config.yaml
model: "model that answers yes/no questions on an image's attributes"
questions_per_image: 4
encoder_kernel_size: 3
fusion: "cross_attention"
fusion_encoder_norm: "layernorm"
fusion_encoder_activation: "gelu"
fusion_encoder_qk_norm: false
fusion_encoder_cross_attention_every: 1
grad_clip: 1.0
decay_fraction: 0.3
final_lr_fraction: 0.1
Rows from block 2 of the fusion encoder, named by matrix and row number. Rows with one number belong to one attention dimension. Each number is 128 + 24 x the weight over its row's rms, rounded and kept within 0 to 255. All counts start at 0. After the name is the row's rms in percent of the matrix's.
# q: cross-attention query (fusion_encoder.blocks.2.cross_attn.q.weight, 192x192), inputs 0-63
# k: cross-attention key (fusion_encoder.blocks.2.cross_attn.k.weight, 192x512), inputs 0-63
q.76 103 [115 133  93 127 105 125 152 169 157 150  72 101  99 113 135 102 100 118 145 124 107 100 101  92 119 107 102  94 110 153 114 128 131 157 158 104  93 109 115 110  96 107  94 167 154 101 156 125 120 130 111 128 151 166 154 136  95 115 139 122 150 136 101 160]
q.77 114 [151 135 105 128  99 109 117 155 128 156  95 104 112 148 140 115 132  92 145 145 121 128 102 102 145 103 136  86 100 144 124 100 138 135 155 115 111 106 112  88 113 102  94 145 130 120 169 138 100 128 120 135 150 156 131 133  90 134 143 100 131 134 116 138]
q.78 099 [121 125 103 136 108 111 137 165 144 142  80  98 116 131 134 102 119 107 164 136 110 117 105  89 126 112 112  88 113 152 115 125 133 162 159 107  87 112 112 111  88 110  89 158 145  99 166 136 107 134 120 129 145 168 141 135  94 121 142 121 157 132 102 151]
q.79 107 [133 134  93 108 101 116 139 163 144 144  87  97 101 125 132 117 112 103 127 136 115 117 101 102 119  99 115  90 103 151 121 108 123 144 151 114 110 115 117 102 108 103  95 158 139 106 146 127 111 137 106 135 155 155 145 137  90 122 148 109 139 132 111 152]
q.80 114 [118  93 182 134 136 151 159 114 150 123 116 112  93 101 148 134 105 115 113  91 166 111 110 153 153 126 173 170 127 105 129 129  91 117 103 111 154 143 140 104  92 125 128 122 136 142 121 119 127 167 144 159 141 125 117 154 127 128 167 163 147 140 127 156]
q.81 058 [125 105 177 149 155 154 144 137 125  96 113 138 109 111 127 104 121 148 110  98 151 132 133 128 154 120 140 161 140 147 143 134 120 104 127 138 137 128 198 154 127 141 159 105 154 153  89 121 106 132 128 137 103 131 157 135 139  93 126 162 123 139 139 134]
q.82 126 [116 141 114 127 131 120  95 127 113 104 156 136 159 150 114 122 154 162 124 141  72 146 151 106 117 135  68 121 139 151 122 152 174 141 159 149 118 143 141 182 147 140 145 133 114 121 120 142 134  94 123  83  91 129 134  98 141 122  68 129 127 108 133  94]
q.83 095 [117  91 190 147 163 118 131 123 138 110 118 129 112 124 103 127 137 131 103 105 166 140 122 152 156 143 153 169 156 103 114 146 127 108 120 120 135 151 174 148 120 150 143 122 126 131 114 152 115 157 163 140 122 132 117 129 136 126 144 168 162 114 114 126]
q.84 083 [116 102 177 133 157 125 106 125 127  93 137 146 135 144 109 135 156 166 104 109 127 150 130 123 167 144 127 171 160 133 119 158 150 106 131 147 136 143 172 171 135 148 160 109 112 139  99 156 102 141 149 110  84 128 117 119 143 133 103 160 138 108 123 102]
q.85 086 [ 97  78 198 129 130 152 129  98 134 103 142  93 105 109 142 142 119 132 101  71 145 115 136 152 151 123 144 184 124 133 134 139 105 111 104 130 168 167 148 130 104 121 150 117 124 131  99 140 128 152 146 137 117 114 108 144 139 138 133 182 145 138 134 150]
q.86 087 [ 93  84 184 118 113 151 141  94 128  98 147  85 104  99 136 143 105 149 105  79 131 105 140 146 143 128 136 187 111 135 142 140 113 132 114 137 162 181 140 135 112 106 152 123 118 120 107 139 129 144 140 133 123 112 115 133 148 141 131 180 145 143 143 164]
q.87 087 [ 93  81 178 114 111 147 144  96 134 101 146  88 103  96 133 139 102 149 110  77 129 100 137 143 143 127 129 182 115 136 142 144 112 136 116 133 160 183 140 138 110 104 149 126 117 122 110 143 134 138 137 135 123 116 118 135 144 132 124 179 152 145 144 163]
q.88 061 [117  99 182 154 168 146 142 143 142 112 101 137  91 118 120 108 127 137 111  99 156 139 127 126 160 129 147 160 149 132 124 138 122 108 134 110 143 120 182 151 118 151 136 134 145 149  95 130 121 161 143 127 132 151 145 132 126 107 145 165 149 124 114 132]
q.89 069 [116 123 103  52  94 134 140 149 156 148 106  92 114 126 163 134 104 132 145 121  98 110 102  96  94 137 119 101 100 152 118 127 130 173 133  92 152 110  83  97  97 101  86 166 130 107 160 138 171 131 134 119 158 151 115 124 104 132 139 120 143 138 121 157]
q.90 079 [ 99 142 109 113 122 123 108 111 113 100 134 112 153 140 118  97 136 170 121 124  79 129 151 118 107 133  54 122 132 168 151 159 161 154 142 147 129 160 149 179 151 128 138 132 121 111 120 158 125  86 109  97  94 124 159 109 152  95  73 141 128 129 157 120]
q.91 089 [150 175  63 129 131 102 121 154 116 139 122 171 161 152 106 112 145 133 152 179 107 148 124 104 106 139  99  80 139 135 126 125 156 146 154 132  87  99 111 145 162 144 110 139 130 130 149 124 125  95 113 111 129 141 148 103 124 120 111  82 107 108 122  98]
q.92 123 [144 118 140 129 124 135 159 130 140 156 103 124 100 108 143 134 102  90 135 119 182 109 107 151 139 120 189 130 117 106 131 102  83 114  99 107 138 109 111  68 108 117 107 124 144 133 135 113 119 163 132 172 167 127 122 156 115 134 190 123 128 149 124 160]
q.93 137 [131 155  96 130 124 114  96 134 104 112 149 142 164 149 111 124 152 153 134 153  79 144 150 107 110 129  76 104 134 151 128 136 172 133 155 148 107 132 131 168 157 137 142 132 119 115 125 134 134  88 117  88  97 128 142 100 139 124  76 111 115 110 132  92]
q.94 083 [125 152  76  97  99 126  94 135 105 130 142 111 159 152 138 143 144 141 145 143  83 128 144 105 117 122 105 104 103 157 134 128 150 138 142 151 108 128 104 142 145 104 139 135 108 111 128 143 122  88 115 100 107 126 126 113 129 144  89 102 101 127 139 119]
q.95 087 [129 102 176 156 160 136 164 127 161 127 110 142  97 100 120 112 108 115 113 112 171 123 105 144 141 134 151 151 151 112 127 130 108 124 117 101 142 125 159 119 105 149 115 132 147 141 131 116 142 167 139 152 147 138 136 143 123 107 162 153 160 129 118 137]
q.96 075 [135 132 112 144 143 125  97 140 120 127 181 154 128 152  98 161 155 155 125 158 114 150 150 108 138 138 117 129 148 120 141 130 155 140 133 147  96 115  73 171 126 147 136 133  79 155 117 123 146 114 100 119 127 129  99 116 138 166 102 117 105 105 127 110]
q.97 105 [113 106 130 111 155 110  86 143 160 135 143 133 123 172 107 169 174 156 107 144 109 166 125 109 147 158 129 145 159 130 104 149 157 145 141 119 129 118  98 164 106 151 121 142  70 125 132 159 163 153 139 109 101 149  88  94 123 172 105 140 143  93  99 103]
q.98 091 [109 103 147 103 120 155 123 100 147 163 115  91  95 115 149 152 121 101 113  83 145 118 114 163 146 118 159 167 109 116 118 115  86 107 104 139 149 136 101  89  87 109 129 100  97 109 130 133 149 172 146 162 124 112  99 155 123 161 145 154 134 143 126 158]
q.99 134 [167 148 120 148 114 159 127 118 138 168 132 117 109 125 148 150 126  81 123 117 160 125 118 155 150  91 165 122 107 104 138  77  90 102 109 124 117 104 107  66 130 111 118 111 111 145 124  96 126 155  97 162 160 110 115 149 111 142 159  96  96 149 129 148]
q.100 149 [ 80 102 136 110 138 105 131 142 123  92 117 140 143 129 114 109 135 178 115 130  99 137 139 106 110 164  98 154 146 154 117 181 154 150 151 134 147 150 144 174 121 142 144 138 130 102 126 175 154 123 169  92  90 137 136  96 144 119  96 164 159 105 120 114]
q.101 092 [172 164 116 156 125 139 152 124 119 148 118 140 139 114 137 124 110  94 165 139 156 119 130 154 128 104 152  90 119 108 140  81  95 104 109 110 116 100 139  87 161 130 117 132 170 163 133  77  94 114 104 151 167 117 152 148 114 101 161  84 101 144 139 125]
q.102 100 [119 118 119 119 155 109  87 142 137 118 153 147 141 166 104 157 172 162 117 154 104 169 135 109 141 159 124 140 161 136 115 154 156 141 141 136 125 122 100 165 130 156 135 130  81 129 126 160 151 134 142 108 100 134 101  94 137 166  95 128 128  96 114 101]
q.103 091 [107  99 147  98 123 157 121 102 153 161 117  89  92 118 152 155 118 107 109  81 145 118 110 163 144 128 155 172 111 124 122 122  91 110 101 134 151 140 107  97  89 109 128 103  98 108 134 136 157 169 149 158 118 114 102 151 123 163 147 161 139 150 126 158]
q.104 072 [169 139 119 161 125 123 110 121 115 128 175 141 114 146 112 161 132 113 156 157 127 130 140 145 139 133 146 106 126  92 153 109 139 117 125 139  72 105  78 137 136 127 115 121 101 179 132 100  96  84  63 148 150 121 112 144 120 167 128  82  79 134 144 123]
q.105 093 [109 123 117 120 140 126 107 132 114 109 170 141 132 146 114 144 151 178 102 149  96 144 154 109 121 157  93 145 147 148 133 160 161 152 143 161 114 142  97 178 127 138 153 125  83 137 111 147 155 111 124 105 101 130 109 106 152 157  83 135 128 108 126 116]
q.106 107 [183 167 111 182 122 132 126 124 113 135 165 149 140 135 114 150 129  99 156 147 142 132 129 139 140 102 130  90 123 104 145  91 129 113 122 130  82 102 109 122 163 125 115 125 130 169 114  86 106  94  69 143 158 123 137 146 122 136 131  79  74 124 141 114]
q.107 075 [ 80 108 139  81 135 128 138 135 142 125  75 113 134 119 153 106 129 146 118  99 128 127 110 111 117 132 112 151 131 159  92 151 118 139 131 122 180 157 164 117 106 131 135 137 147  68 138 154 146 174 191 112 104 136 138 114 134 106 132 170 181 121 110 135]
q.108 081 [ 95 103 153  89 130 125 160 129 159 130  90 106 119 104 143  97 101 126 116 101 127 108 104 122 129 141 113 137 121 139  93 148 124 136 125 104 161 140 170 127 103 116 114 151 164  91 149 146 119 155 171 125 125 150 139 132 119  95 142 161 179 137 108 145]
q.109 138 [181 166 108 173 115 141 133 126 120 150 148 139 126 130 129 150 121  89 154 138 153 124 123 142 144  90 149  90 110 103 150  83 110 110 115 125 101  94 111  97 151 116 112 120 138 165 125  84  98 113  77 156 164 122 139 152 120 129 149  74  87 143 140 127]
q.110 102 [ 86  96 157  82 132 121 155 128 159 127  85 104 113 114 143 104 110 131 119 105 128 119 102 127 127 148 123 143 123 137  98 151 121 138 123 104 165 145 163 127 101 123 117 149 150  96 153 153 121 162 177 124 119 146 133 129 118 105 145 167 182 137 107 141]
q.111 084 [135 139 110 138 140 116  84 126 105 118 163 149 139 159 110 158 168 153 132 152 106 161 152 117 133 139 130 132 148 134 141 137 147 139 141 161 123 128  94 150 144 148 155 113  83 145 113 143 151 116 122 112 109 113 106 105 150 171  97 114 105 109 136 110]
q.112 106 [149 138 103 142 143 117 115 158 123 177  99 145 118 156  99 160 143 103 141 143 142 149 135 100 149 114 168  95 139  77 102  99 139 144 142 121  88 100  84 105 114 142 103 142  91 120 160 120 147 146 134 133 157 153  97 130  93 148 136 105 134 102  99 124]
q.113 136 [170 144 112 158 149 106  83 148 134 159 114 142 139 187 113 153 175 100 143 154 135 174 105 112 142 111 151  87 144  98 106 101 150 113 142 111  99  91 108 101 129 149  91 137 100 127 148 129 108 135 128 123 145 143 106 122 111 145 143  85 120 107 107  99]
q.114 122 [108 119 147 101 106 166 154  94 131 109 139  86 112  89 181  93  95 140  92  95 142  90 126 159 119 137 120 171 103 157 144 150  95 100  93 129 167 156 170 125 124 101 146 105 167 139 101 124 130 130 130 140 113 104 153 145 141 101 142 156 124 162 148 160]
q.115 084 [122 131 142 143 136 115 111 107 128  79 158 123 141 143 129 111 154 161 130 128 106 143 137 151  97 146  92 146 137 159 145 167 139 105 127 148 145 171 167 139 150 141 155 117 139 149  97 137 102  92 105 102  76 104 143 114 167 130 106 140 116 141 154 110]
q.116 088 [ 83 105 121  98 112 125 173 152 112 110 119 158 129  79  91 136  89 160 141 141 102  92 159 103 155 145 126 142 126 129 124 138 141 170 151 136 146 132 106 162 125 116 152 142 128  95 140 140 170 158 140 135 119 146 130 115 134 127  98 154 146 112 115 139]
q.117 112 [165 137 110 140 143 113  89 150 137 181  94 135 138 182 125 156 170 106 123 153 131 169 105 113 126 125 153  91 137 103  97 111 142 117 147 112 113 101 101  97 122 141  93 141  96 135 143 131 125 132 137 117 141 149 101 117 100 140 143  91 134 106  96 108]
q.118 064 [159 157 119 133 112 168 122 131 102 171 120 133 134 128 182 131 128  87  96 120 143 127 141 139 121  92 137 117 112 148 137  81  88  97 125 125 158 102 100 105 140 117 108 112 133  97 103  98 162 135 131 151 154 118 136 152 116 100 152 101  97 130 133 137]
q.119 069 [129 139 113 134 159  83  89 149 147 118 119 139 137 166  77 140 170 134 165 165 104 170 110  98 102 137 114  91 158 102 105 127 177 152 150 119  59 112 131 131 142 165 115 149 100 135 170 159 103 114 123 106 125 152 107  94 118 159 111 119 143 110 104  98]
q.120 080 [108 140  84 114 147  92 136 163 140 121 117 149 123 138  85 141 128 152 198 181 102 144 134  92 100 142 100  89 150 118 109 145 165 179 161 117  74 115 115 131 130 154 124 169 107 115 170 145 142 110 128  99 123 159 107  84 114 155 108 123 157 112 106 108]
q.121 107 [146 135 102 139 142 120 118 160 127 178  99 140 116 152 101 158 139 101 140 142 144 147 132 100 152 112 172  98 136  74 101 100 138 146 143 118  88 100  86 108 113 140 103 142  90 122 165 120 146 149 135 136 158 152  96 131  94 148 139 107 134 102  98 128]
q.122 072 [134 138 122 154 129 113 130 108 112  64 166 153 158 114 101 113 121 135 169 136 107 128 154 144 112 119 108 132 137 147 159 143 141 139 122 151 113 143 149 139 142 140 162 124 147 126 121 128 111  89  91 116  96 114 151 116 160 130  88 118 102 140 157 109]
q.123 084 [ 84 124 116 116 102 140 188 133 129 106 141 125 108  68 101 129  59 158 148 129 119  72 144 105 154 128 110 144 108 137 139 148 141 172 136 132 121 146 132 149 139  99 143 147 138 123 143 125 145 143 120 129 120 142 137 115 124 135 108 161 142 143 130 149]
q.124 119 [168 144 106 152 154 108  93 153 120 164 109 153 132 178 103 164 165  98 142 150 138 167 127 105 135 113 163  86 149  85 106  94 143 128 146 120  87  94  93 105 128 153 106 135  92 122 147 123 135 127 127 127 148 144  98 122 107 142 139  92 123  99 110 111]
q.125 067 [167 158 122 131 108 170 132 133 109 179 124 130 138 120 180 135 119  86  95 128 152 121 130 128 135  92 150 125 105 137 133  92  85 106 125 121 158 103  92  99 138 112 111 114 130 111 107  96 156 142 130 147 161 124 134 155 108 108 151  96  98 127 124 131]
q.126 094 [145 146 105 155 153  93  89 152 133 134 123 158 144 174  77 153 170 124 162 163 102 170 126  88 119 119 120  78 152 105 116 108 169 160 153 126  73  94 107 131 142 159 117 150  94 124 152 136 115 125 119 114 138 145 113 103 123 153 113 101 135 103 114  95]
q.127 128 [172 147 102 155 153 113  96 155 128 171 104 146 127 170 114 154 162  98 140 151 144 163 117 110 139 115 158  78 146  91 111  90 136 125 140 107  91  82 105 102 132 153  97 139 104 128 147 120 130 132 132 132 156 147 105 128 102 138 151  92 120 103 110 116]
k.76 088 [155 127 144 129 171  66 128 126 119 164 131 133  44 147 138  82 163 130 133 136 119 154 175 142 129 135  33  95 142 102 139 110 134 160 127 114 121 123 103 105 127 144 152  99 135 146  99 112 151 154 155 129 137 153 140 155 135 119 162 126 157 157 120 131]
k.77 103 [168 126 161 128 177  83 101 132 138 155 153 149  68 167 134  74 120 136 129 156 112 136 181 118 136 140  52  89 154 126 112 119  99 166 125 129 150 121 119  92 109 150 153  95 126 149 118 114 152 124 157 142 174 160 132 131 130 126 133  99 172 146 125 136]
k.78 090 [167 127 153 142 152  80  97 118 114 150 156 136  63 163 142  71 134 125 116 150 112 138 169 118 139 151  57  79 147 119 128 106 106 172 122 120 129 119 128 106 122 150 151 110 133 161 105 105 162 136 148 148 168 146 128 147 130 141 126 106 180 154 116 140]
k.79 090 [149 135 172 135 174  69 100 136 144 164 123 135  51 170 129  92 150 132 135 132 119 147 172 152 113 144  42  85 151 109 107 116 125 176 121 121 147 122 111 108 111 153 152  84 121 146 123 122 161 138 155 141 166 141 145 146 132 134 141 124 194 156 118 128]
k.80 109 [110 142 139 153 149 119 114 101 140 177 159 148 113 158 128 101 115 109 136 114 163 127 130 136 118 174 160  71 142 148 145 127 110 150 149 130 160 124 151 141 118 151 131 103 174 130 122 146 143  93 138 164 126 124 113 138 139 137 116 147 137 129 148 170]
k.81 083 [ 74 105 122 134 124 126 100 105 115 139 115 131 169 120 104  85  84 106 145  99 133 122  95  83 103 140 131 110 100 142  96  99  95 125  94 125 107 135 107 117 130  77 135 111 103 123 141 133 140  75 138 124 111 169  83 126 126 154  97 127 117 103 132 140]
k.82 125 [ 97 121  95 156 100  93 139 145  96  79 115 105 146  91 118 135 117 119 113  97 131 127 109  96 143 117 103 155  96 127 121 120 130  97  94 114  94 159 112 128 146  82 124 139  95 104 140 117  86 120 142  88 130 139 115 104 122 129 113 103  89 102 118 106]
k.83 087 [ 68 125 126 149 116 110  98  97 115 138 149 136 153 143 120  68 102  97 139  93 151 140 112  63 118 162 136  92 111 147 112 106  86 129 132 110 137 125 138 132 143 101 160  99 129 125 127 120 148  84 153 136 128 160  88 134 129 151  86 147 120 101 128 149]
k.84 093 [ 72  99 104 148 113  98 115 108 105 121 120 126 160 114 105  99  81 104 147  95 150 126 103  71 111 136 110 118 103 129  98 102 100 116 115 120 116 134 109 128 132  72 130 126  98 118 134 140 133  80 157 112 127 173  92 118 116 150  92 126 101  93 113 131]
k.85 098 [ 96 149 135 193 114 113 119 113 105 150 150 114 108 134 109  71  86 103 125 102 181 118 124 110 105 186 135  82 102 132 134 100 104 129 137 106 136 146 138 153 119 111 140  85 150 135 131 150 121  87 138 138 130 124 107 132 109 124  90 142 105 104 146 173]
k.86 101 [126 164 130 185 117 105 125 115  94 133 147 112  93 128 101  76 109 102 126 122 170 114 133 115 101 158 129  73 109 118 142 108 115 133 127 106 131 151 134 154 113 128 139  92 155 149 129 136 106  79 131 137 128 109  95 142  95 110  99 126 103 106 150 136]
k.87 101 [134 167 130 188 121 101 126 118  94 125 142 108  89 128  93  82 112 100 125 128 169 118 130 113 101 160 125  74 110 120 139 103 117 138 125 112 128 153 130 154 116 131 140  96 151 148 127 132 109  81 130 128 129 108  96 141  99 111 103 125 105 110 156 135]
k.88 080 [ 74 110 126 147 123 113 105 101 126 149 128 146 158 128 115  91  91 113 162  96 142 138  94  69 108 152 130  80 116 152 108 114  88 136 119 131 122 121 118 117 135  88 152 120 124 120 140 125 149  73 143 118 107 164  78 145 130 162 102 141 128 113 124 152]
k.89 090 [193 150 156 135 144 134 164 143 151 140 132 111  93 135 150 168 152 163 131 158 127 116 143 168 132 131 131 113 156 111 174 159 158 150 161 136 135 133 140 137 122 194 129 151 161 144 122 137 112 150 110 120 120  79 147 149 111 118 154 125 147 165 145 127]
k.90 100 [121 148  96 165 114 103 150 151  77  83 106  95 137  99 106 134 128 113 118 108 125 127 129 110 141 112 101 162 102 115 129 121 140 111 101 107  93 147 112 143 136  90 119 134 108 109 137 118  80 103 140 106 124 143 132 110 113 105 123 108  96 106 122  86]
k.91 100 [150 103 119  64 134 132 137 148 138 104 104 138 147 114 147 164 162 143 135 150  78 145 132 136 160  77 104 182 139 129 109 156 146 114 116 148 109 118 118 102 143 129 118 168  94 116 127 106 132 167 114 106 128 140 150 114 144 133 158 112 142 141 109  86]
k.92 124 [159 132 161  97 157 163 114 114 163 177 140 150 111 162 139 124 136 137 143 159 122 131 146 161 112 137 153 103 162 127 134 140 126 158 163 145 163  99 145 129 109 176 131 120 157 152 117 142 172 140 114 165 126 115 143 153 130 129 145 151 171 156 135 151]
k.93 125 [113 120  99 148  94 109 147 151  99  87 111 104 146  93 126 144 123 127 112 110 116 127 116 110 144 107  98 172  95 119 120 120 141 100 102 112  91 156 109 125 144  86 120 149  82 108 136 120  91 140 140  93 131 138 126 106 120 125 121 100  98 109 116 103]
k.94 095 [172 126 130 110 120 143 156 153 106  86 108  89 124  97 138 168 125 143 103 153 121 105 129 154 125  90 125 177 120  97 130 131 163 113 132 127 110 136 102 126 116 144 107 159  99 144 126 129 106 154 110 110 135 110 160  98  98  99 140 103 119 140 115  88]
k.95 097 [ 84 134 125 152 138 108  99 106 147 168 156 164 133 161 121  92 127 113 151 105 138 149 127 103 131 171 134  76 136 160 128 120  90 143 127 131 146 126 154 125 140 120 157 101 159 112 137 124 151  98 147 147 127 144  93 151 157 160 111 153 137 118 144 172]
k.96 080 [114 170 125 169 185 171 135 133 152 141 112 142 152 103 122 185 143 159 110 114 109 138 143 130 101 123 118 146 118  89 100  97 125 114  95  90 134 134  69 139 137 133 124 117 106 102 192 135 144 145 120 155 115 161 101 114  78 121  91 139  97 133 133 140]
k.97 101 [117 131 145 135 164 174 131 104 119 113 124 129 136 129 141 156 159 147 112 114  99 136 123 122 112 140 136 127 110  98 106 110 114 150 102 112 122  90  91 115 110 154 155 146 159 106 172 123 163 145 117 153 106 114 104 146  89 141 116 156 128 138  85 137]
k.98 090 [141 141 137 111 118 187 160 155  87 135  91 126  99 115 169 130 147  85 166 152 149 125 137 134 132 110 153 119 145 156 146 146 183 128 150 170 115 125 150 140 129  74 131 118 162 131 144 138 132 130 104 150 117  80 113 131 157 130 163 127 125 114 119 124]
k.99 120 [120 149 104 152 135 105 117 152 117 146 124 135  97 114 139 122 149 101 141 123 179 149 138 144 137 116 123 141 112 150 129 153 129 111 160 162 154 168 157 145 152 103 100 127 121 109 155 149 129 133 120 134 167 150 123 103 166 119 116 101  94 123 144 133]
k.100 123 [134 109 151  96 128 155 152 112 126 105 133 130 142 143 118 126 119 144 118 133  73 115 109 113 125 140 141 115 141 112 125 101 136 146 109 101 103  91 102 109 101 155 155 133 138 139 113 100 133 120 132 134  92  86 134 148 111 144 136 148 161 147 109 119]
k.101 105 [112 117 107 138 117  76  92 140 137 136 130 133 127 117 105 100 117 120 119 114 178 144 134 135 133 114 120 124 121 137 114 146 109 115 132 153 146 163 167 139 143 118  89 113 104 114 104 143  99 124 143  92 161 168 143 113 151  92 121  88 115 121 146 129]
k.102 092 [121 133 137 136 175 183 149 108 135 113 131 135 148 108 142 180 145 150 115 116  91 134 125 120 105 130 134 141 118  92 102  97 123 136 106  98 117  93  73 115 115 149 142 157 143 108 176 126 150 147 123 162 106 131 114 130  87 133 104 147 127 142 106 126]
k.103 089 [143 137 140 114 117 194 160 142  85 136  90 127  98 116 170 130 156  85 163 152 144 122 134 135 132 111 157 112 146 153 149 151 181 133 145 162 112 114 149 138 122  75 133 116 166 131 140 133 141 131 110 142 110  75 118 135 145 129 161 131 133 113 110 123]
k.104 093 [133 178 108 169 171 104 108 154 147 157 109 125 121 118 130 159 141 140 119 130 139 144 167 154 111 105 100 134 112 112 111 125 117 110 128 127 156 170 111 140 152 121  96 122 107 115 167 150 119 148 114 141 160 184 121  88 121 107 109 113  82 127 144 153]
k.105 086 [135 164 144 133 149 187 160 111 160 134 110 137 145 107 136 189 147 170 126 133  75 121 137 125 112 136 121 143 137 102 131 109 146 125 113  88 127 106  66 124 133 144 145 140 131 129 180 133 150 153 118 155  99 122 100 121  82 139 108 162 119 132 128 137]
k.106 106 [111 140 112 157 143  80 103 144 162 140 122 130 128 107 122 158 120 162 120 111 156 139 147 147 137 109 107 147  95 117 100 124 109 112 132 138 160 155 121 132 142 120  93 127 110 105 152 154 112 139 150 112 171 189 130  90 142 107 101 121  99 125 150 132]
k.107 096 [126  83 142  82  83 158 143 105 103 104 145 126 132 142 125  90 123 110 132 133 115 113  92  97 141 149 157 121 144 144 150 131 136 146 128 126 104  88 146 117 105 131 162 135 152 145  87 105 140 104 140 116  94  72 126 175 129 150 148 140 172 117 106 114]
k.108 093 [145  78 146  96  77 125 125 101  98 110 117 113 102 160 138  82 107 103 121 154 126 102 107 108 128 145 150  91 143 143 171 140 133 161 127 135 104  94 167 123 117 108 151 116 178 155  81 101 134 132 120 103  90  71 123 180 127 133 153 129 157 106 104 122]
k.109 115 [118 140 106 156 133  83  99 136 143 147 118 130 129 108 128 137 120 140 119 116 176 135 141 150 131 109 107 136 107 119 115 147 112 107 134 150 157 153 142 145 150 106  97 118 107 109 142 153 109 142 147  96 172 174 132  97 141  95 113 101  99 129 147 124]
k.110 106 [151  81 147  91  91 136 130 100  92 109 129 112 108 155 136  84 115 100 127 156 120 109 110 106 125 141 150  97 146 143 162 134 140 157 124 125 105  99 157 123 117 108 155 114 165 158  72 101 134 122 119 106  87  76 113 185 117 130 153 127 163 108 111 121]
k.111 081 [122 155 130 153 187 180 158 127 151 111 132 146 162  86 124 193 140 152 130 113  93 142 141 127 111 118 123 164 115  95  85  91 131 104 116 102 131 127  59 136 127 143 130 140  99 103 183 148 132 137 132 168 128 148 121  97  92 125  99 138 109 145 137 118]
k.112 114 [142 139 110 110 162 106 133 113 122 166 151 158 128  78 138  86 127 140 143 139 148 134 139 105 154 137 104 149 147 159 144 143  92 129 112  87 126  88 156 115 111 112  90 105 155 122 125 117  90 112 167 115 119 141 107  97 161 129 102  72 103  93  92 119]
k.113 124 [155 111 108 119 140 104 139 128 127 171 160 156 121 109 109  75 138 127 132 153 112 130 154 118 158 126  89 139 117 150 166 142  88 121 136  88 105  92 133 100  98 135 100  98 146 128 111 118 102 115 125 146  90 141 116 116 138 128 145  78 130  98  91 113]
k.114 100 [ 75 110 122 135  96 151 121 134 154 119  96 122 126 146 138 183 129 149 128  82 106 135 104 142  92 106 156  97 136 119 114 118 142 121 154 151 176 151 164 120 150 137 150 185 123 118 145 142 136 131 132 113 202 114 148 148 111 111 118 173 134 133 150 138]
k.115 095 [148 113 152 147 112 131 148 150 131  83 136  99 121 186 107 149 137 114 116 140 105 122 135 142 110 126 123 146  93  98 119 119 164 133 139 157 111 161  89 136 131 156 163 126 110 141 116 130 170 138  87 139  93 137 151 150  75 128 159 185 156 154 148 129]
k.116 097 [125 163 160 154 114 145 129 130 129 115  97 126 112 141 172 156 108 123 144 123 177 149 113 122 104 133 158 129 127 137 103 112 163 143 140 159 178 163 129 180 151 118 149 150 130 144 145 133 145 132 154 143 146 103 106 121 144 158  96 148 110 160 152 152]
k.117 113 [141 126  98 124 146 117 135 129 127 186 163 169 142 116 107  81 144 126 138 142 116 129 148 122 152 124  99 139 121 149 163 150  93 112 127  90 104 101 150 111 109 139 102 109 151 121 124 138  99 104 130 150  92 152 117 115 148 131 145  72 112 104  97 121]
k.118 088 [ 79 104  78 128 117 130 101 102 125 159  96 181 111  84 141 145  97 142 122  94 106 152 125 102 111 133 134  87 138 159 135 129 105  96 148 123 150 106 185 100 131 119 116 174 152 108 151 143  92 126 128 115 171 102 138 118 140 111  99  82 107  92  98 136]
k.119 086 [189 151 157 130 153 116 152 143 107 114 166  89 138 136 109  91 142 101 130 175 154  95 146 139 154 130 108 168 109 113 148 129 123 138  97 113  87 130  83 151 118 114 111  56 110 144 106 122 130 130 124 136  56 148 116 120 128 141 151 122 132 135 129 115]
k.120 085 [179 154 164 156 148 129 147 158 106 103 151  92 116 138 126  99 133 111 122 173 182  99 141 140 168 140 126 170 104 104 148 118 141 134 121 118 138 141  98 176 120 120 113  68 106 150 105 129 149 144 135 135  74 150 136 127 112 134 159 115 137 127 143 124]
k.121 112 [141 143 112 112 162 107 129 112 122 169 149 156 128  83 139  88 129 142 144 140 153 133 137 105 157 139 104 146 148 158 146 145  92 133 111  90 127  86 158 118 110 114  92 108 154 121 125 115  93 115 169 115 123 141 109 101 163 130 102  75 102  92  93 118]
k.122 086 [160 116 160 132 127 118 141 134 118  74 126  78  99 162 118 126 128  97 101 146 134 122 133 144 124 127 119 134  99  93 107 108 157 145 122 146 101 145  79 142 127 131 152 104 106 130 123 113 176 153  75 135  91 130 140 138  98 142 144 179 135 146 149 127]
k.123 091 [134 154 153 146 119 122 134 125 137  86 123  86 129 125 151 154 121 153 128 136 194 126  96 142 122 133 145 133 126 112 118 116 145 141 124 155 169 150 113 163 135 132 127 134 116 156 132 119 133 161 157 102 157 127 151 115 113 143 108 154 111 151 159 131]
k.124 120 [147 118 109 106 145 106 134 113 120 165 157 162 112  87 130  75 121 126 131 142 132 134 146 110 156 136  88 146 126 162 161 139  87 127 120  87 108  85 141 108  98 124  94  92 156 117 119 123  92 115 137 125  88 136 106 106 149 124 119  74 110  96  84 113]
k.125 087 [ 78 103  75 129 109 135 104 101 120 160 100 180 123  82 135 139 111 145 131  91 103 147 119 104 115 131 138  84 138 161 136 128  98  98 142 122 158 102 188 104 125 124 111 171 159 113 145 145  87 121 130 113 176 107 136 125 138 106 105  71 109  90  94 140]
k.126 092 [185 133 143 123 157 106 133 126  96 125 158 107 134 117 112  84 130 103 124 177 150  93 143 129 163 142  99 165 107 122 144 130 114 130  94 105  78 116  84 134 110 104 103  61 125 142 109 118 122 139 122 139  55 143 121 116 132 140 143  94 131 117 117 116]
k.127 129 [138 121 105 113 150 105 129 118 118 171 143 162 115  84 129  91 116 129 138 140 127 125 146 112 157 122  86 142 127 163 165 134  84 120 114  92 115  89 143 111  95 118 107 100 156 117 115 123  93 116 145 127 103 138 108 102 145 127 116  70 109  91  88 112]